From a checkpoint of a small masked image model.
Model: 2.08M parameters, 48-pixel images, arch swin, norm layernorm, activation silu, patch size [2, 2], depths [2, 5, 2], widths [48, 96, 192].
Data: trained on photos of plants and fungi (iNaturalist), 27.7 epochs.
Rows from block 3, named by matrix and row number. Rows with one number belong to one neuron. Each number is 500 + 50 x the weight over its row's rms, rounded and kept within 0 to 999. All counts start at 0. Numbers have three digits each. After the name is the row's rms in percent of the matrix's.
# fc1: MLP up (model.blocks.3.mlp.fc1.weight, 576x96), inputs 0-47
# fc2: MLP down (model.blocks.3.mlp.fc2.weight, 96x576, transposed), outputs 0-47
fc1.96 094:498495443553489386487476580500578438507565485492467538537491540391475521500470559456447422511507490487515496529506466564446505478509516475500413
fc1.97 069:614547414515541535507489476393456509523522419499356457379478461520531483505501464546578473548526503462435504478501559510458506498574442505498499
fc1.99 094:460478520556506547568487373518495566467559495463564427469460522493491536522505554546504490512479531555512482514526503490584534453454540366484401
fc1.100 152:547498505470430478516538491481530446535493520550531498538518502474536407545485545509514505436447512499438490504497459492432518625487448464463568
fc1.101 174:498544482491509447446463510571478467472520502510539501436465576477501513533480500497506478488452510505472558498406405511442457537505515474500634
fc1.102 110:483545598434446468497527501500502527544514442502518499510461611525540549541390372498490524503436406490605380409465438525570507474487468519525436
fc1.106 022:426485576507500503554435426577498617502435456483498451511490522494506433480547479492494509563417500490508444487515546505642522480494491497438504
fc1.107 101:531412473441486500554597516470453546510511450525533457505494363527491420596504429429464503485448406501555504493586557524495462481565465563582532
fc1.111 265:524498430485516458487549529491593456517555516442490472583466446501503484464575553527485402556457533499527508551497514562544528490502561460527580
fc1.112 087:578544504520524455514483393421506478436477431499459487499547460493367472556509490450463498497583547431512573547542501488476368458501521661565543
fc1.113 018:549496499487414518498473436499502501500500290502604499615499522502521477498498500507500556500555500494500496501515569500500524485499500500470500
fc1.114 032:470496479458465508577486546435498477394529505478499499518431451494460596501494495503500532594437466499487500491512502370490497501500636413556500
fc1.116 090:502487568551441589539424411545499562449495563478454466491471463499545476468535552484456541506466603572488520464564512485555565502471533440468492
fc1.117 008:511394498570500499241506509500500501500501384537500500496500499541501500502501499500502503499501507501503500499500500499497499500497502650500539
fc1.118 140:441498491509632511539512486517504502466471506500505499492481493485427581485484427536626499556493480520459445498559544370470490452406508485531479
fc1.119 170:459588451480502604466487538487507506523429511586515517589443495534531481509484504507440497468501466530446550505521485459611459608447540490543551
fc1.123 147:519592477494483565511432559509529557461473504535544548551501494568463455520565473450506443526614563497519422411614554486471517579588472524477507
fc1.124 007:499500469500668500500500499500500500499499437500690500482500500500500500500498500510573499501500478627661500498501500502641500519500501500500573
fc1.125 033:497481499383511435561444486514403513545538497519534447515488472448501564531508424576537573501498507510533490490517548571494450489502461504475371
fc1.126 005:503501504305500499501500500501545500501501500501502500563500596499500500697500500499401500317500453462504500498500520500500503500499499502500466
fc1.127 103:496570505537431518551560475486398412425520504534482473579514452519511579539511426463509544547483562480425480491579504460486544511513546444505422
fc1.128 168:438581514532517413540470502461494502469501501556541457516554453580442424482543549507540565530492476474463393513510416469503548554585462568500511
fc1.129 062:504524540496516374540496474565521502461399389501501483514492419465500529558493492525496527420406440636618497517515525635502508536563588503499534
fc1.130 154:511517487572487449439590513470551520422512501561454529515494534514540442420473469526531466515500574459444524530491528328387520547552529456517444
fc1.133 021:453502501449499398509493500553507501501495438501518500499499533500494365464502441519503500591501557501439492313500523500523604530500500501475433
fc1.134 135:521500436471533552533434507477574453474626510363487506562542426525523522501452500444504496522428498487514437510540506426471463472394503497571623
fc1.135 023:596501526449452501500512466469504500499643466500398501484500397505458321507507501475504507501517497470481640502493557501462488610446542503528499
fc1.136 051:521482564482510501539509491500501591544586526532502520467499590504499513583548453466497518513577571440485407380586492500516585525461447411559340
fc1.137 196:493572444562586496426488545454497543464519478480449506483544482607407433436462506428525461485451582537584553523486425587533487324542606517545507
fc1.138 026:413539500497492535573476499501486470456510581352502493522509501487505500500488509501346506522392503485469500531489499499389441502499590491500511
fc1.140 080:555480575477455666618511456508450551450532528458468475489448532455543558521491532560512638502516509548482548549512583516459538498515514447488465
fc1.141 020:544502488575501324407544628502498507517500417533531529501570496492619471384563497501500471500500499536501481430500499499495597512501499508499500
fc1.143 177:453474514601437438513522413459466392556545452496423488481510483551454542580455436519500515469532426474511462499521443499392434435454566557421512
fc1.145 161:470624542435620547486523498423444498470528607556443551493605543470473510503552514494491582523477541577492518508502516529461489490496480481535474
fc1.147 113:523529389575520526556457541483438467504428464518582572448514437525577455478497369495526498476473471498550493595578548458555515517491532518545501
fc1.149 058:429509485453445501540500481522491555523651546481544487518472463430506501498526442562411518558582641500527529476589523498521522480529465489464370
fc1.150 122:532447469527392481476523517479456498489501473501529500449466503521549504491510459503589496358413574501509502524502600562472545396465461524399473
fc1.151 014:518500501499531499500517500500500500500500495500500501500499548507500500501500500501502503576602435514499501386506497500501530586500515500500500
fc1.152 136:413563481544431539529534452491503443545548530443619535624508489483499483573543573454518450627500542497503582434500439486492568508460489457511459
fc1.153 060:420489506528519440473491548570543549504442465501490489562539501493528415402534474478450460532462499529478487397502481506499513476516517610451581
fc1.154 043:505502462622500500371517516499496505672479464543503562456459501506403543354556520501576442500505503502501350458501565490463548513497508509469560
fc1.155 142:583498526525539512454507509524453484507453500521529442502499445608540401487500429535514450574431438472499464543609495498497506559501518506536566
fc1.156 067:508496528568452557461538468510533551597511501597479509477550509446499536508528430323464514561574546483504514501499507500550546510537493513420526
fc1.157 067:573549536473517528589493503533402460457484528418446508463497433440532504428582534518489509502481507593479585580492500495447468498522480537470530
fc1.158 069:496493525443530455516408386517381501480442539498615492509472457523473540497489436577574552532476473551590496415545573528496507571451488444462531
fc1.159 036:486456501467483489481481571496462483588503471493473501496501495374495418442519471523456427522505506492549411491498522529498486601498502595409523
fc1.162 142:451640479546412490497426415540459443502435466516479500478533549496551571449543523360531442482533464425512358530455439504531531581533542462516554
fc1.163 075:501474558387528356520487483515501502568481443555549505548460615537491517434532496502486376509534500495577474379470600495508583519498564458501560
fc1.164 035:476499488385519443538453629502472436495500534407479462512460473446477519608481514623473500488415494449501473556500472516432322483504510511482478
fc1.165 107:538404530508502491540498460550502581492507438606476512454510427556500485512503410478502513505522484557423505546596501509478485534491539557562509
fc1.166 107:503558468567503520479447480420479498565500497506500591496510458509454500527542544587556533503441549412581501466580487514469517503503565497483490
fc1.167 171:490650532552502429522486521500529409522529557567577505536503545495535464475546520548494468411517481369606517566588476550501564521492498457495412
fc1.170 037:499490500498497506499641512500509508541468455483524638467455520423499525504355534482545518490514499437505484502526488471516501505480557500499501
fc1.173 060:508412504521583542495438506521543398506505432654515470574517509506554499490518576429487488357583456454510555407515519500491483562543520520510502
fc1.174 099:502496522409508512477523473501453433516397523486505495500521507496468491620515444481489525493550466426539569476538474560533575443383558511447484
fc1.175 101:552508501479496556544558529608492532443496504504548533538476475426616494567450528506525528507490585479506500518496470460414426381514572504510595
fc1.176 133:536540496531398538359554519499430531464525495525495495510566473484491520511547520468571353481515544518494420492504469481589666495498447414540491
fc1.178 090:500433522525494482572549460626537519499483618470499489471491484483550498444498529376487470499472556481297523497457486455419570469464618397488521
fc1.179 154:474542501457546567518497434391590508390550629505505455509453554485560484487524577550501583503467450529391498540499505498416501501457490513455550
fc2.96 100:558660442523515475438501421490435457484459582556479502487450545433573459477480505578559465505507389661520491573478529458529567495458528519553393
fc2.97 062:459509402513492568590386484486512499474438533569500465530501462503507504531450573406448485464459549501546511536377465445423507601514460474543596
fc2.99 083:499515551470508427485557568552490462498475530502468540449567511468519461488570529502427509524550486439479506484485475482337397556555414611462526
fc2.100 170:450462382516501504474630661468549472489512510526531509510488510487486463447504509490471546501485531530495499610426491426548485476494453449511537
fc2.101 192:433560536623457509469488508555527562584507525480484510459509533452542575492494514482493462529492486368458483436528494523384498409549564593451520
fc2.102 094:501627477625533527348478516519480490509513550441430458565529566477490493455513469646520557416534511488527473448493541474420498471549527456507476
fc2.106 022:465501506459585500457623499486556437530497521502490512493497558430460548480534502520501509486529502488493457521480449500351392491464409479486507
fc2.107 094:494517513551533520385482582404606424573500570525366511490439499518437479349451512506462596504446542566499485405447472537483520514486513499504476
fc2.111 223:485553517573519483556447432459542519483519565539422480621487526535444520495490551534408506517392550457464556573552389501471570301502499494445552
fc2.112 089:560572416474492602544471483470508506559496410579615538490501493506502502474487481469484570446411569473522549511371523482525673498527501435498491
fc2.113 015:398516561473578498479502527499548500500504688519504489494500500503438525504500412499581425500500501478494488419500499499414482500495488501500501
fc2.114 026:503557510545497501378472493498492504492496405490551543405500462482500500498480524501481363506502501465502538511594505498570499514473451560505526
fc2.116 083:507496477527569482531573522523449505499406478482589505560491551502512479413526492492425416436584498432501545513510501573361408495580400495499510
fc2.117 010:436501579399519479500500555483500469449500500500498500499500504500478521501500499525499498499500650500497233501494459503500574502500500492500440
fc2.118 147:529421555509439413426519537569493496545450551540603510495542564480433495510506456512491468473589548436450479524478473496439456493590500547488499
fc2.119 161:547567390551393525507505520574523511566589525504491493499565542480553579500502496539423500477504571490444465477510524490498433449524513525497505
fc2.123 146:380529558548505494627462495539440494390557501503366410472527523588523466430521532519467523497571525493526530509517603483491443421531544532490494
fc2.124 006:502500501500256500500499502502502500500512500501445502500500502501500499500500501482454500499500502246500501500500500500498531500500500500500304
fc2.125 027:463624519570605521480502513525624495571471564515467481538502553496461403503534475445527484493511492495501517589502516374480474502485467512493640
fc2.126 006:500500500500504501500502501500501500500500500498500500482534500503500497499500499502766502500500500500500500524499485500534501499502500501499500
fc2.127 111:502459577597548527472506417515493612479510381501572505461600493513561545443498514511563434507571436523510534481431515498497502522429404549528494
fc2.128 182:410424501578501433504533512475546542489523474497603452580552451488509457468491522522483487525499487473473466499555542458442482518501493464563507
fc2.129 059:491503514440511492487491484319573500502456504556569642495503500519539498435492434494501492580501576512467489490358497507380510494508477511485509
fc2.130 155:539461511525591457512591494494546579487483445410487405474424568588541533522502504496468551495575543338436470501481512459446431477512466439481531
fc2.133 017:552491500480527496502587498500501500633518483499500500501500498501497654566498500500501504356500498430536525716503498484499534498493484501572563
fc2.134 148:553491492478478488557569537472450519546474527474424597536581506471504424479417433678504490520495429485417468517534506426408528572521446477474497
fc2.135 021:477486416498576501491478499445500497498497479702611500502503485566498498540502543472471501496388500498503559501461492501504683500502497500502551
fc2.136 055:490583491507507500542498485517495501497446434488490505496590440573503500470501448553487533505464445502559682581453513500500490506522527621488558
fc2.137 190:449474439506510625446522513486511617495547486523523610532522491512445407538482537593435524528498547426483546608464453500547457469591499508492556
fc2.138 021:594489363501469474438463490503475498544490504578506494497485493493497474503525470465528495394573492469501500505749579502532564501507499520507513
fc2.140 068:496550467570576493529483569557484459504411501500552546510565580472458523417530439497461386480505577458486562478506505496409429562558443515514520
fc2.141 016:442600513498513500499497500375491459487480561497392500500426504499407602701475533544446469523500503573506441554464478373525499510503502536501505
fc2.143 210:501459476556455566496483551473404488511526501453452594509504520543592534496633463445478532509481495564418417466529542511462579534486503489466530
fc2.145 120:517579459483470527532556495484451459462633575459513442447511520602410541514538544484545535458484590456473452501533554521491524426499553435456451
fc2.147 128:461540518444435494460447436524529421445558478475420492495459539497457492473514552483453484536557443601452524437396506582567516400554512520452551
fc2.149 055:549571486518534484523521488491518486488498496538447585504507575517522496441539495461516496450545449519521517483486534435496373562524472561505521
fc2.150 130:528474440648466430445467389478504418432450463499499363484552517542497502639550591529490506482549549522556530580491466483534620458452485489532523
fc2.151 013:500501500501499501642489500500502502501517465501500502505529500494528538500500494498497499457497585360504530740502501512508600527501499500510470
fc2.152 135:469582486492549467458507547480500496439413466402398514544530447455496511383485467529552578502559495490529595454515465459486580575491506451516440
fc2.153 047:500505505504551543502518454377510488478558507439472477500436543478465597527492518532510510495545587494514462587465488519479489504454478399529377
fc2.154 040:482521500531459456604336499580403470500456483520407464500492477514480500502495506599478504561423499502502489560498484438441466500567550499548518
fc2.155 149:481480515449463557471501547439581486511585530444465456498429438460483493464435583558457658511490515606502498540464468549425438463455510549522502
fc2.156 060:404532502502559519448503503508501485456478532414527522523471562457459457504541487636540464487488500501484490576492445529448384495456460477507471
fc2.157 057:503474572565595510509473508422490470576520518613414528552486602537396501428513508489525564457545575481522484503477542476517433523477509461501516
fc2.158 057:565467448500517487471544601514591552563527493537441487559462524456500463504409504376429537454566497455503488585521502359500410490505488523533597
fc2.159 028:523501476498501589517346520505301494512404521440526473497487514566494497523492434501671507533489462581522500509499497457530500409430523513614499
fc2.162 166:478483476496431477486507491553505486501541422469459461476528448433499437499459556564573520514571562550503517526538483470503505459538501494509481
fc2.163 066:488567502462529518524477494499616590561500473442532565558473433394541495486506467512579456523439494430459545566502477431505542399500453528521443
fc2.164 036:596506486601491565493477411492477529559481499558552500488506452521566448456508409468568517459559430532559550519533534500591596507496500489536553
fc2.165 091:474452559462546466460540589452626469476490555616502490489502459523409497480353550502451467471505580512489514489512480478522560541485441542541517
fc2.166 094:431512492516464520515485511499579537552507425537376362450538500632508503515546534490502507457494473423452503587518550500564467507464455505468544
fc2.167 167:404449481472464473526471494498581497551464440551467508512500601562483553518498539454470495503579506497483616534540419505527385524465551392437494
fc2.170 039:474579500480500428520407498501521437502493476490400500570500509500492518535534442558500508507482605511502490501500498540399540528519506511501540
fc2.173 046:528570453504526551500481546452457511500497649420546524460547465578546447502529406414519550493426539433489452437498498415498485501636518507505452
fc2.174 103:513555545489555459494466528448446516505500488448473512581512560508505534457575511633424489534530426496437568478465493557534542504497535514505380
fc2.175 105:557491523460497485503439488511463451568406376542459584410465529478500539458545501444535432530514501489450542503448494526466496552511428417433417
fc2.176 146:540513537456522475493519536476486613464475472483505498502450528583515483472521423574508603581492407465462456574451555481398437514420483497608461
fc2.178 078:520575523563607499458547516487402557573498349434489495485472499496421505561502521513514504478526547473570422517538524524432443550541422499465541
fc2.179 132:580498496467547479515509483509489535543447470472509511459448478554479511504515502404508494516464505423427427459635503526441467501475553615450488