python train.py --rotation_deg=5 --mask_ratio=0.75 --arch="swin" --norm="layernorm" --activation="silu" --qk_norm=false --patch_size=[2, 2] --optimizer="muon" --l1_shrink=0.01 --ema_decay=0.999 --batch_size=128 --lr_schedule="step" --weight_decay=0.2 --adamw_weight_decay_other_params=0
Rows from block 6, named by matrix and row number. Rows with one number belong to one attention dimension. Each number is 500 + 40 x the weight over its row's rms, rounded and kept within 0 to 999. All counts start at 0. Numbers have three digits each. After the name is the row's rms in percent of the matrix's.
# q: window attention query (model.blocks.6.attn.q.weight, 64x96), inputs 48-95
# k: window attention key (model.blocks.6.attn.k.weight, 64x96), inputs 48-95
q.5 103:467551544512512445462483514572489529467539533529485505507506499497501501481502502472515509503534446422465546521450532553500521495529434525488467
k.5 093:507540491506510435494446445491519553414533514534492522486466491460537594522540476474459475511534502480459522458544576499488492628407464505479476
q.6 104:570509506457449488479406554510489523416500499592551478501512500497554522493462543498474493496500437503489463433495529521534523551490478519500484
k.6 099:481579500519449489499400481452482497500583455479496493500451471486566466492426493515561542567472459508599419440510460503480446447504537570501533
q.7 085:459527531501519432416554461497559491425510500539534545503470530463407479516475525420539517493534504503469499394564535474549484517483481544512536
k.7 097:436536494502498567500491482552494495438515465583618569501423517434489493484422517510531465494504498463521507584538495537513414499474501467510512
q.8 108:523521505491458499458445424513513481515513497467501537487500524487568547579523483500545465525523479504495393460545509444498523512559492546551589
k.8 098:413508464388475543493517528465446483488506491529533505528456542445450507572530452513561449523532494487544540528461506510543549500470544528516555
q.9 094:505503456502447515555492476523512507549455435534543526508516480501481501552558490510502538515507458540504465372536542514529439479448473541477422
k.9 087:472436484510432556447461485425502506522555502518489521490514518490482487494479579500529369573469491508594451602466481470519500548495517495452519
q.10 113:476512509418427549492449510447454503426464473579529558500489493455494530516480513455447452526554485581514543532515450491451498448529461496486507
k.10 101:460484525511532488440485490509485485477501540437563545481523469501404484494447501533538542411506536440499501469520503547482448435539562570497490
q.11 091:532508466487503485561534509488555536494492485502476487457465528573514515463492537540499474493518507500581581354567491456430558511484506534546514
k.11 103:431391542478489528499489502540483398487425462531515509492453525476556538566533438517494537608482495490507489459489496558517504536483529508498551
q.12 126:453531467551507566510444499481486494440452489571529528484488494476398495511559555558453453534506493465446556530427516536498490496500454531506501
k.12 128:530499487516536516443545466436474513466598511472482498482528434522495495483505525528446495458507504524483483507493584422487329484466495501500496
q.13 105:492508536475529508482475513453546570399476470532493480430519447540603573524469523518483450538500499519393524550552533493470526501535559481475484
k.13 099:498437502458465500497451470463505561503563473457456365540502518495486606416501491524514464596493510508544513456528509472419509542481524495501469
q.14 108:451534423563507512549528494453496487462482529577622507461486474516478463462496483561499524579494497479503599443496502516524500543485506553472503
k.14 113:472504493512437500504486427494541473494500595463552516472560488501539529500630500510530501509506463499488427499515411563531435588500500607498493
q.15 121:427499469552515466475590530549552502387493518471464472465450470465458502548509542493531482499484515537499589479486584478464560513560584543506504
k.15 108:482509497446504468491521543495513502523529468563483456590542498461533499489534567527458594509514504501507491480527501589565500479408468496509517
q.16 124:493477436501508515474504474525612505571551517482447501542469500499505596533496463434418463510567523496549509467501498510480465543484529505527460
k.16 125:495500575489503484445484564524427481477440458574554484525496508423502493524550486520444504513502551508479500501531468561505499498500386500525497
q.17 116:489502492564520493455530496569522436476535480547509561521494554444524472582451487505606462642501543543473510549505493489504515515520531502498451
k.17 114:536461483515498478510515493526492498499489538486536477511469485379454542501496489445520506575562541542571495490504449444502492536451508572493532
q.18 117:425492531515503525498513532495477470547479507524498521500563496491477470513585579562434453529474482435501490547389502532448545465549507493513510
k.18 114:535481527496462577481488419468471615498493444502499451484535507500507550520490498582402532471500480466452488478482482452420455503511503472500407
q.19 096:530509489530515473467507516523626482516510485439492404432495501510545509508505466443593494501503490426447510484436516507499538565518510479597524
k.19 097:510496483496513497586541535521440468484520447505454454557499499414516500483508475473480576580499483555512525417488540424514561435494464404526500
q.20 080:493473505484499564500470499562524495530465527498592503564411474443520468510552507525557470508542502523524552521495513475491434499499536442566478
k.20 074:537507546550509491386487488493499466528486454506545530440531496513442472480498600504491502497520506560559430486568464516476453518497497507493512
q.21 096:507489511496452448501506506521459500520508486505575546510496489513474504487512570552502500568526496535476573526491536539503517530494575496547503
k.21 098:494506463462501438471504427434565490470440507534503515459454426488506532548500481522512455528498547501498499464552505408470424499486561594378530
q.22 098:555495531456463491461439575526439515505566506492440483527477550511504542505439445471554433455529466500459401516448483488467409564442484447497440
k.22 107:585525461503586484544540520498461431522546478463396433603465498501487541529444519460532476544486480553555518509471553539551501393488488481518505
q.23 100:470521505488420556468543448536496476469465489578517644536423484435459504504510528442530591571463504515525546434543512501474496484423532487500462
k.23 092:545450512485602472478508503455462530502496496497507544457525480414476486497490557500528493516504541486503478532511423547492435530510520518476540
q.24 111:457508555518534419428515492565493552516501494490462559523566511477492495486518503553510520475492474466500501511471598467491513516517503567504461
k.24 111:446544503460465573470447517500507624462516492542582599468475508494495501474508508477416470508490496412442444563475504505494503567497501499408521
q.25 094:557519502501500497473544481484493482488498397526530538484535532480532465481453549515493479454496395564515490449383468523470450509470540547537468
k.25 087:572554516494543530566504507528475497543510453484463502492479496513510386516458494480427523519433528581521421538499460501536463559585442501466528
q.26 102:486480532453531496498532492470572562538500505411481469465562502584541545465476489507501546526500510528489557441509565502473525466430495491560481
k.26 103:470433482559408505579525525480516466445537489523549422503459535494547591502512485495535450520464501521468507509442504509492505518507518448460540
q.27 094:438487540501503531545505497575479530506486526506610437492540492500494499471568508603555516493499532473488514457503481508536425508489498511498433
k.27 098:566521455550458575530481467505587574520498487509458458503504513546484446509498518507448483450523501565575475510502449472489420492504478477556473
q.28 105:494467511441536449465563509498518616481512464372488461492482509487503501516501506439522531497485498600458552444512538475507544493505481502496485
k.28 094:538481444498532502444472648455511547499513486528557579528519568513512456488474542485498506463489528557535489526499502574419542611475501450493548
q.29 077:470551535553518502443560461484560455436448502512477498500421475442466417600584488509469494497514494452510475408473431497543496516494483520556502
k.29 089:543495579448538512495512511469438479551490422508510543509488496465401501448430486498501493494516451488496494529495502499469508545556494464548537
q.30 083:550441443477532496485569470502475463423446477401449506533465484508520501498461501539499495485469612494461565520496490506562493548472494491511433
k.30 083:582452484499491546517558546518520473516515527520416494583535478505492489448508484474458512506579501499569507490496492466491409481500498506510477
q.31 098:515500491534511538528538429492519471381397507496539478480446447429491474519495499524478599511434510504479542505499502444570495483536496513555497
k.31 089:533504510514563527529576455482499550500538502482520536504539484435556362455449561469473500539450512547498492505502474429532479487498486485442578
q.32 097:512553507545523473511499492506460467525503477576448609550567506494535449535480521539523504481510512400578412495494500534447518496493524523500499
k.32 094:492498502470525509495491523579451577471498482501492596429445458508475490561487426477481559550498525472545517443432472575474462523551460525490497
q.33 073:491548466490528490429499485498511510586514495441491502527475459527459516461549402461457475497530507458509466509523533457503516559472495528513519
k.33 075:563477557478554501400488498478519488505499536432559537483541525383441538461544472515392517505490518457460549496462562523523524494505455499461504
q.34 086:348489490599504527468490512487510524550525550526501453593479555500457480475524512517513467497529407477548431528473502502515477496495506556489507
k.34 090:479593520526539498532521470529541533495481484568537487491487485461506489489567511569440467422512507541499424553447481502599501501458456425505506
q.35 098:519505499508498552482516512513511526493491492439425499494453562535527472463489468530495473513544567501517524473499508501519546539419511467595501
k.35 113:500423473526498504544538529587479499526500509461456510543500502461486501402606452449422519505523506537520450529395478564501518446521431488441554
q.36 093:565523541551504523573502466444512485532455499527498391483485516518377495529473502522523532510498482600506520446494448477568481512510420562511543
k.36 096:497480476497424532559493415506529501520439524554503505509501510484481393533420514545549502518461459524507572518600507451502519526502461528580530
q.37 095:508493503538444519461528484525473495406530520416513498538426511487414564513511518509554554500487552500519527557494535463468478528491633498620451
k.37 094:532503500460567422489616526510536559497467445571502451539512484497490477457531573507504494548495542504560527524528501474471496434504411545378488
q.38 085:499446444499500492496528552497584535488501470397479502500559489593556552526478490460510496448519542496503425511542467510488551502432539510493485
k.38 086:502462446489482434524532669495496479529531489489490484499464496524509504523574397487547496516496504520501502497478573597506490452511436480572531
q.39 101:534501477502430463526471419460416488483521517445502502495536535523493500530525538506448488439469471498479406502496488487516483505485436602440571
k.39 096:553551500479513517530571466457493494561502494492468477508472506583463456525451485497571519489496487483507580535440564508565476433500526539503487
q.40 098:484523508503535453533501529466471496480473527634497503559427524523481469496493472449587470511539488412523513493555460397566511494480499500489495
k.40 111:505524532564468492465530494540488400473493577453489532434493513572417501511429506484509548573535476499500506494494508437541455511473588447528455
q.41 096:499448503491525484456538507454461489511506551522435505533498554510492485442498553501466506463459478470583515538446445486494503451414457517519460
k.41 103:558533502556523455593545540547454498481494481443560503446408500478567440511415473488477566502502533500406559499483521445518449474496496550544495
q.42 075:498507480489448539427427561569496462549499507545502551516505537453539493543511489551479631481505473490466511503476501554527539562544539598559500
k.42 080:473543487474492458461449462491436560459545528530480527497493542407549498491545500525464430495471494544509459486542428504467500564478500517476527
q.43 090:522501432492561451501522501524537479462478562493446472506552509494502528431438439501539516548613601466474521473628471443509504566497435496538488
k.43 086:503417454539464538479591476503501475498485510506464498567478539462463491560457460388500503594579491476599530516464521500491507506475507466525497
q.44 087:558487490424467447468558502464465474565525457504461532516376526491492526554514497491458501461538483518512458550505538459425487501450541501482472
k.44 093:526476531491518412501488483491490527453506499451511511484552508495518469545443562529483485502514518501533527496545490508459453511572504500448515
q.45 104:431485535449435521473542532454472492549523522573584488511500583474439513492551512523478597492510464473524508474500427500500516518445517516556513
k.45 108:486517516499511498491548518497496467424465525510603580460472494476503458518450502611463514402497468498462467573489484466516475499529549524524447
q.46 100:473486485493535492453504596490502499476503524495411494522559552396515531499443525503446488468473481516557498529406506480468514478500546527479448
k.46 106:482510562504506499534524586496465531494499468474493465501482408523548474507473499520475637511475471468427419493496484474551572490516471447511508
q.47 102:478561583549507501505519515553509507569498490446529479499492477443480515472507389492535498506503532523513545506442577508551489486479517473535467
k.47 101:460504588508503496506447533499546502503433591470491555460474488414548514462542474483534405491490507500388491488507488486511584440463482468453558
q.48 075:414470521419441465506502457529478554566486484460526451562443483494482531499602524417518516551525473558498532488554526493551521482428488512472525
k.48 079:508502447528495500437428513498570501499462545497568577486497561533472515397533619492438442490530525615465502576496519484471498482479529495468492
q.49 115:467503528474486544497426452527459463503456510500571489461529502459500498496544459556497558526552500492448602492498511469475430477510430529507497
k.49 131:464453502509471570493495430485548450474528499436474516508522463512465507477502535487500410438545478481501478570500490507496525542451549415508513
q.50 090:514488485442516499502459453433497461543492527512523506517526477485487450486495535558506483463513440500493487526542493459470509534495511455475589
k.50 087:528499476506501559479521428531570570502511501496453512489589468581488448517490516506517498490571453583543496508461461573524465566486487486528503
q.51 095:481543542473521560486510450462551530519472489454618504475478436523504493502467560516490536496487472492510519372538484494512489506452433465519559
k.51 086:491543441538423535505477470506504498508508431519576543526475499497535520485511510542498561467485453449478476595477517555495451493464511440508610
q.52 106:504516558531520430505530529529491515528500504492501473518555506547495460487501493421566550498515486410476463501522483489565527485442521569550350
k.52 091:573504516508474536512557527508504472459503473465490500445477543501534464502453460488453500550455495511475537523502544457545447559452505427453493
q.53 117:460502506499493510411496466403490487514518527518559517537494500522539489547474501502546484502506397490566519537487384445477425454491501574524519
k.53 121:512535521518460487562540451524555506457501502485603536469493484545462491524521492505515527497526505505465513551511433612581510580510434551495504
q.54 093:487520448555502521513481403487473431488456494499456540484436518499529519474500556513433505485528473536533485532435519503485393485525529567487579
k.54 087:510499568466531506501455476525441466547406522510511480466417461502483438428502509519372533443539583444504481521544578466592476531505416548491498
q.55 094:491457495467543542543460544532506553578466499544425556516373475498536456556502535553612501505510478558463502505500492486473460489554550444441491
k.55 091:510505522519522517497400452515456531529443465527521499438543458510498489499527562496507455510505500500516414499492468481496430604490522501481502
q.56 094:511504445557531482603526484545416498489587486489432455476539451464472512488523462598446481484478551546479459577423582510508464501486488515465422
k.56 089:510495490498478420496518538458529442556502483532415484555448503568517491451517554466499414496485471503498482520505513460515532501553500534528552
q.57 106:472497466557503496426494513521532498523467499431485475522505539449609535510412492482522457560515488554501459545510507500528434446578472520467478
k.57 100:491491451513453460518489545457509593551510527496506506502460503500526513543466498517555478518480530509471462475553521548520587490434416467469522
q.58 082:469431483481510550536498487500513475470489525469472536517519458496482414478458494442480561468464546571601499441526459554501458417485495445437540
k.58 078:508462469550528560555512518500507492539512462544498438475501476547497497442461557476557518432495530432502453601494490579557544501464502507493498
q.59 100:465491545571491592492503547569468518494547535474515470468502533463519458517504508522516494434473499501559419546409462506507475515564584515529466
k.59 113:555562539504500465505486557554438535586456456527464479501493469493489496478519498501464576447478525486458426477464431559552543455503459482524449
q.60 095:504544508476507557493428445499505496493527511509559575538485514602525533491497499392547507543525501483507503459500466503473418497465481449526476
k.60 091:539510488569498561528486521499479478469493540508650434423470486480523519480508477461484503600538507501501524487514485511517485517432481578472484
q.61 108:578507492540491510480498467502506425437497526511486466511420510439440505511491476528555551506503486488512499421445513424536504541481480561587475
k.61 091:542515511459488474498546508444504457508544503440484504511523487453554337470453543498488543546529438505531502509490463474538505518514455501479616
q.62 099:513519566525497457538460485540414556510512551528473436463583455576499479496541505544479468502579500449511545476462526429517493500576488499537512
k.62 107:500518508486452519509439395534495505506455496426478422518474579498496585492494489448418502501548493502470564494501539424502533516481531530513434
q.63 090:582531492460509511504501520455505506496440514533444538478456504506594601397408523506446532495539498458519519444496446488506478452480468509502424
k.63 097:505457587539454538530483508505470477461464516461582501541505518506634480568479448516495531507426565501466457504501506508492511562522438514498555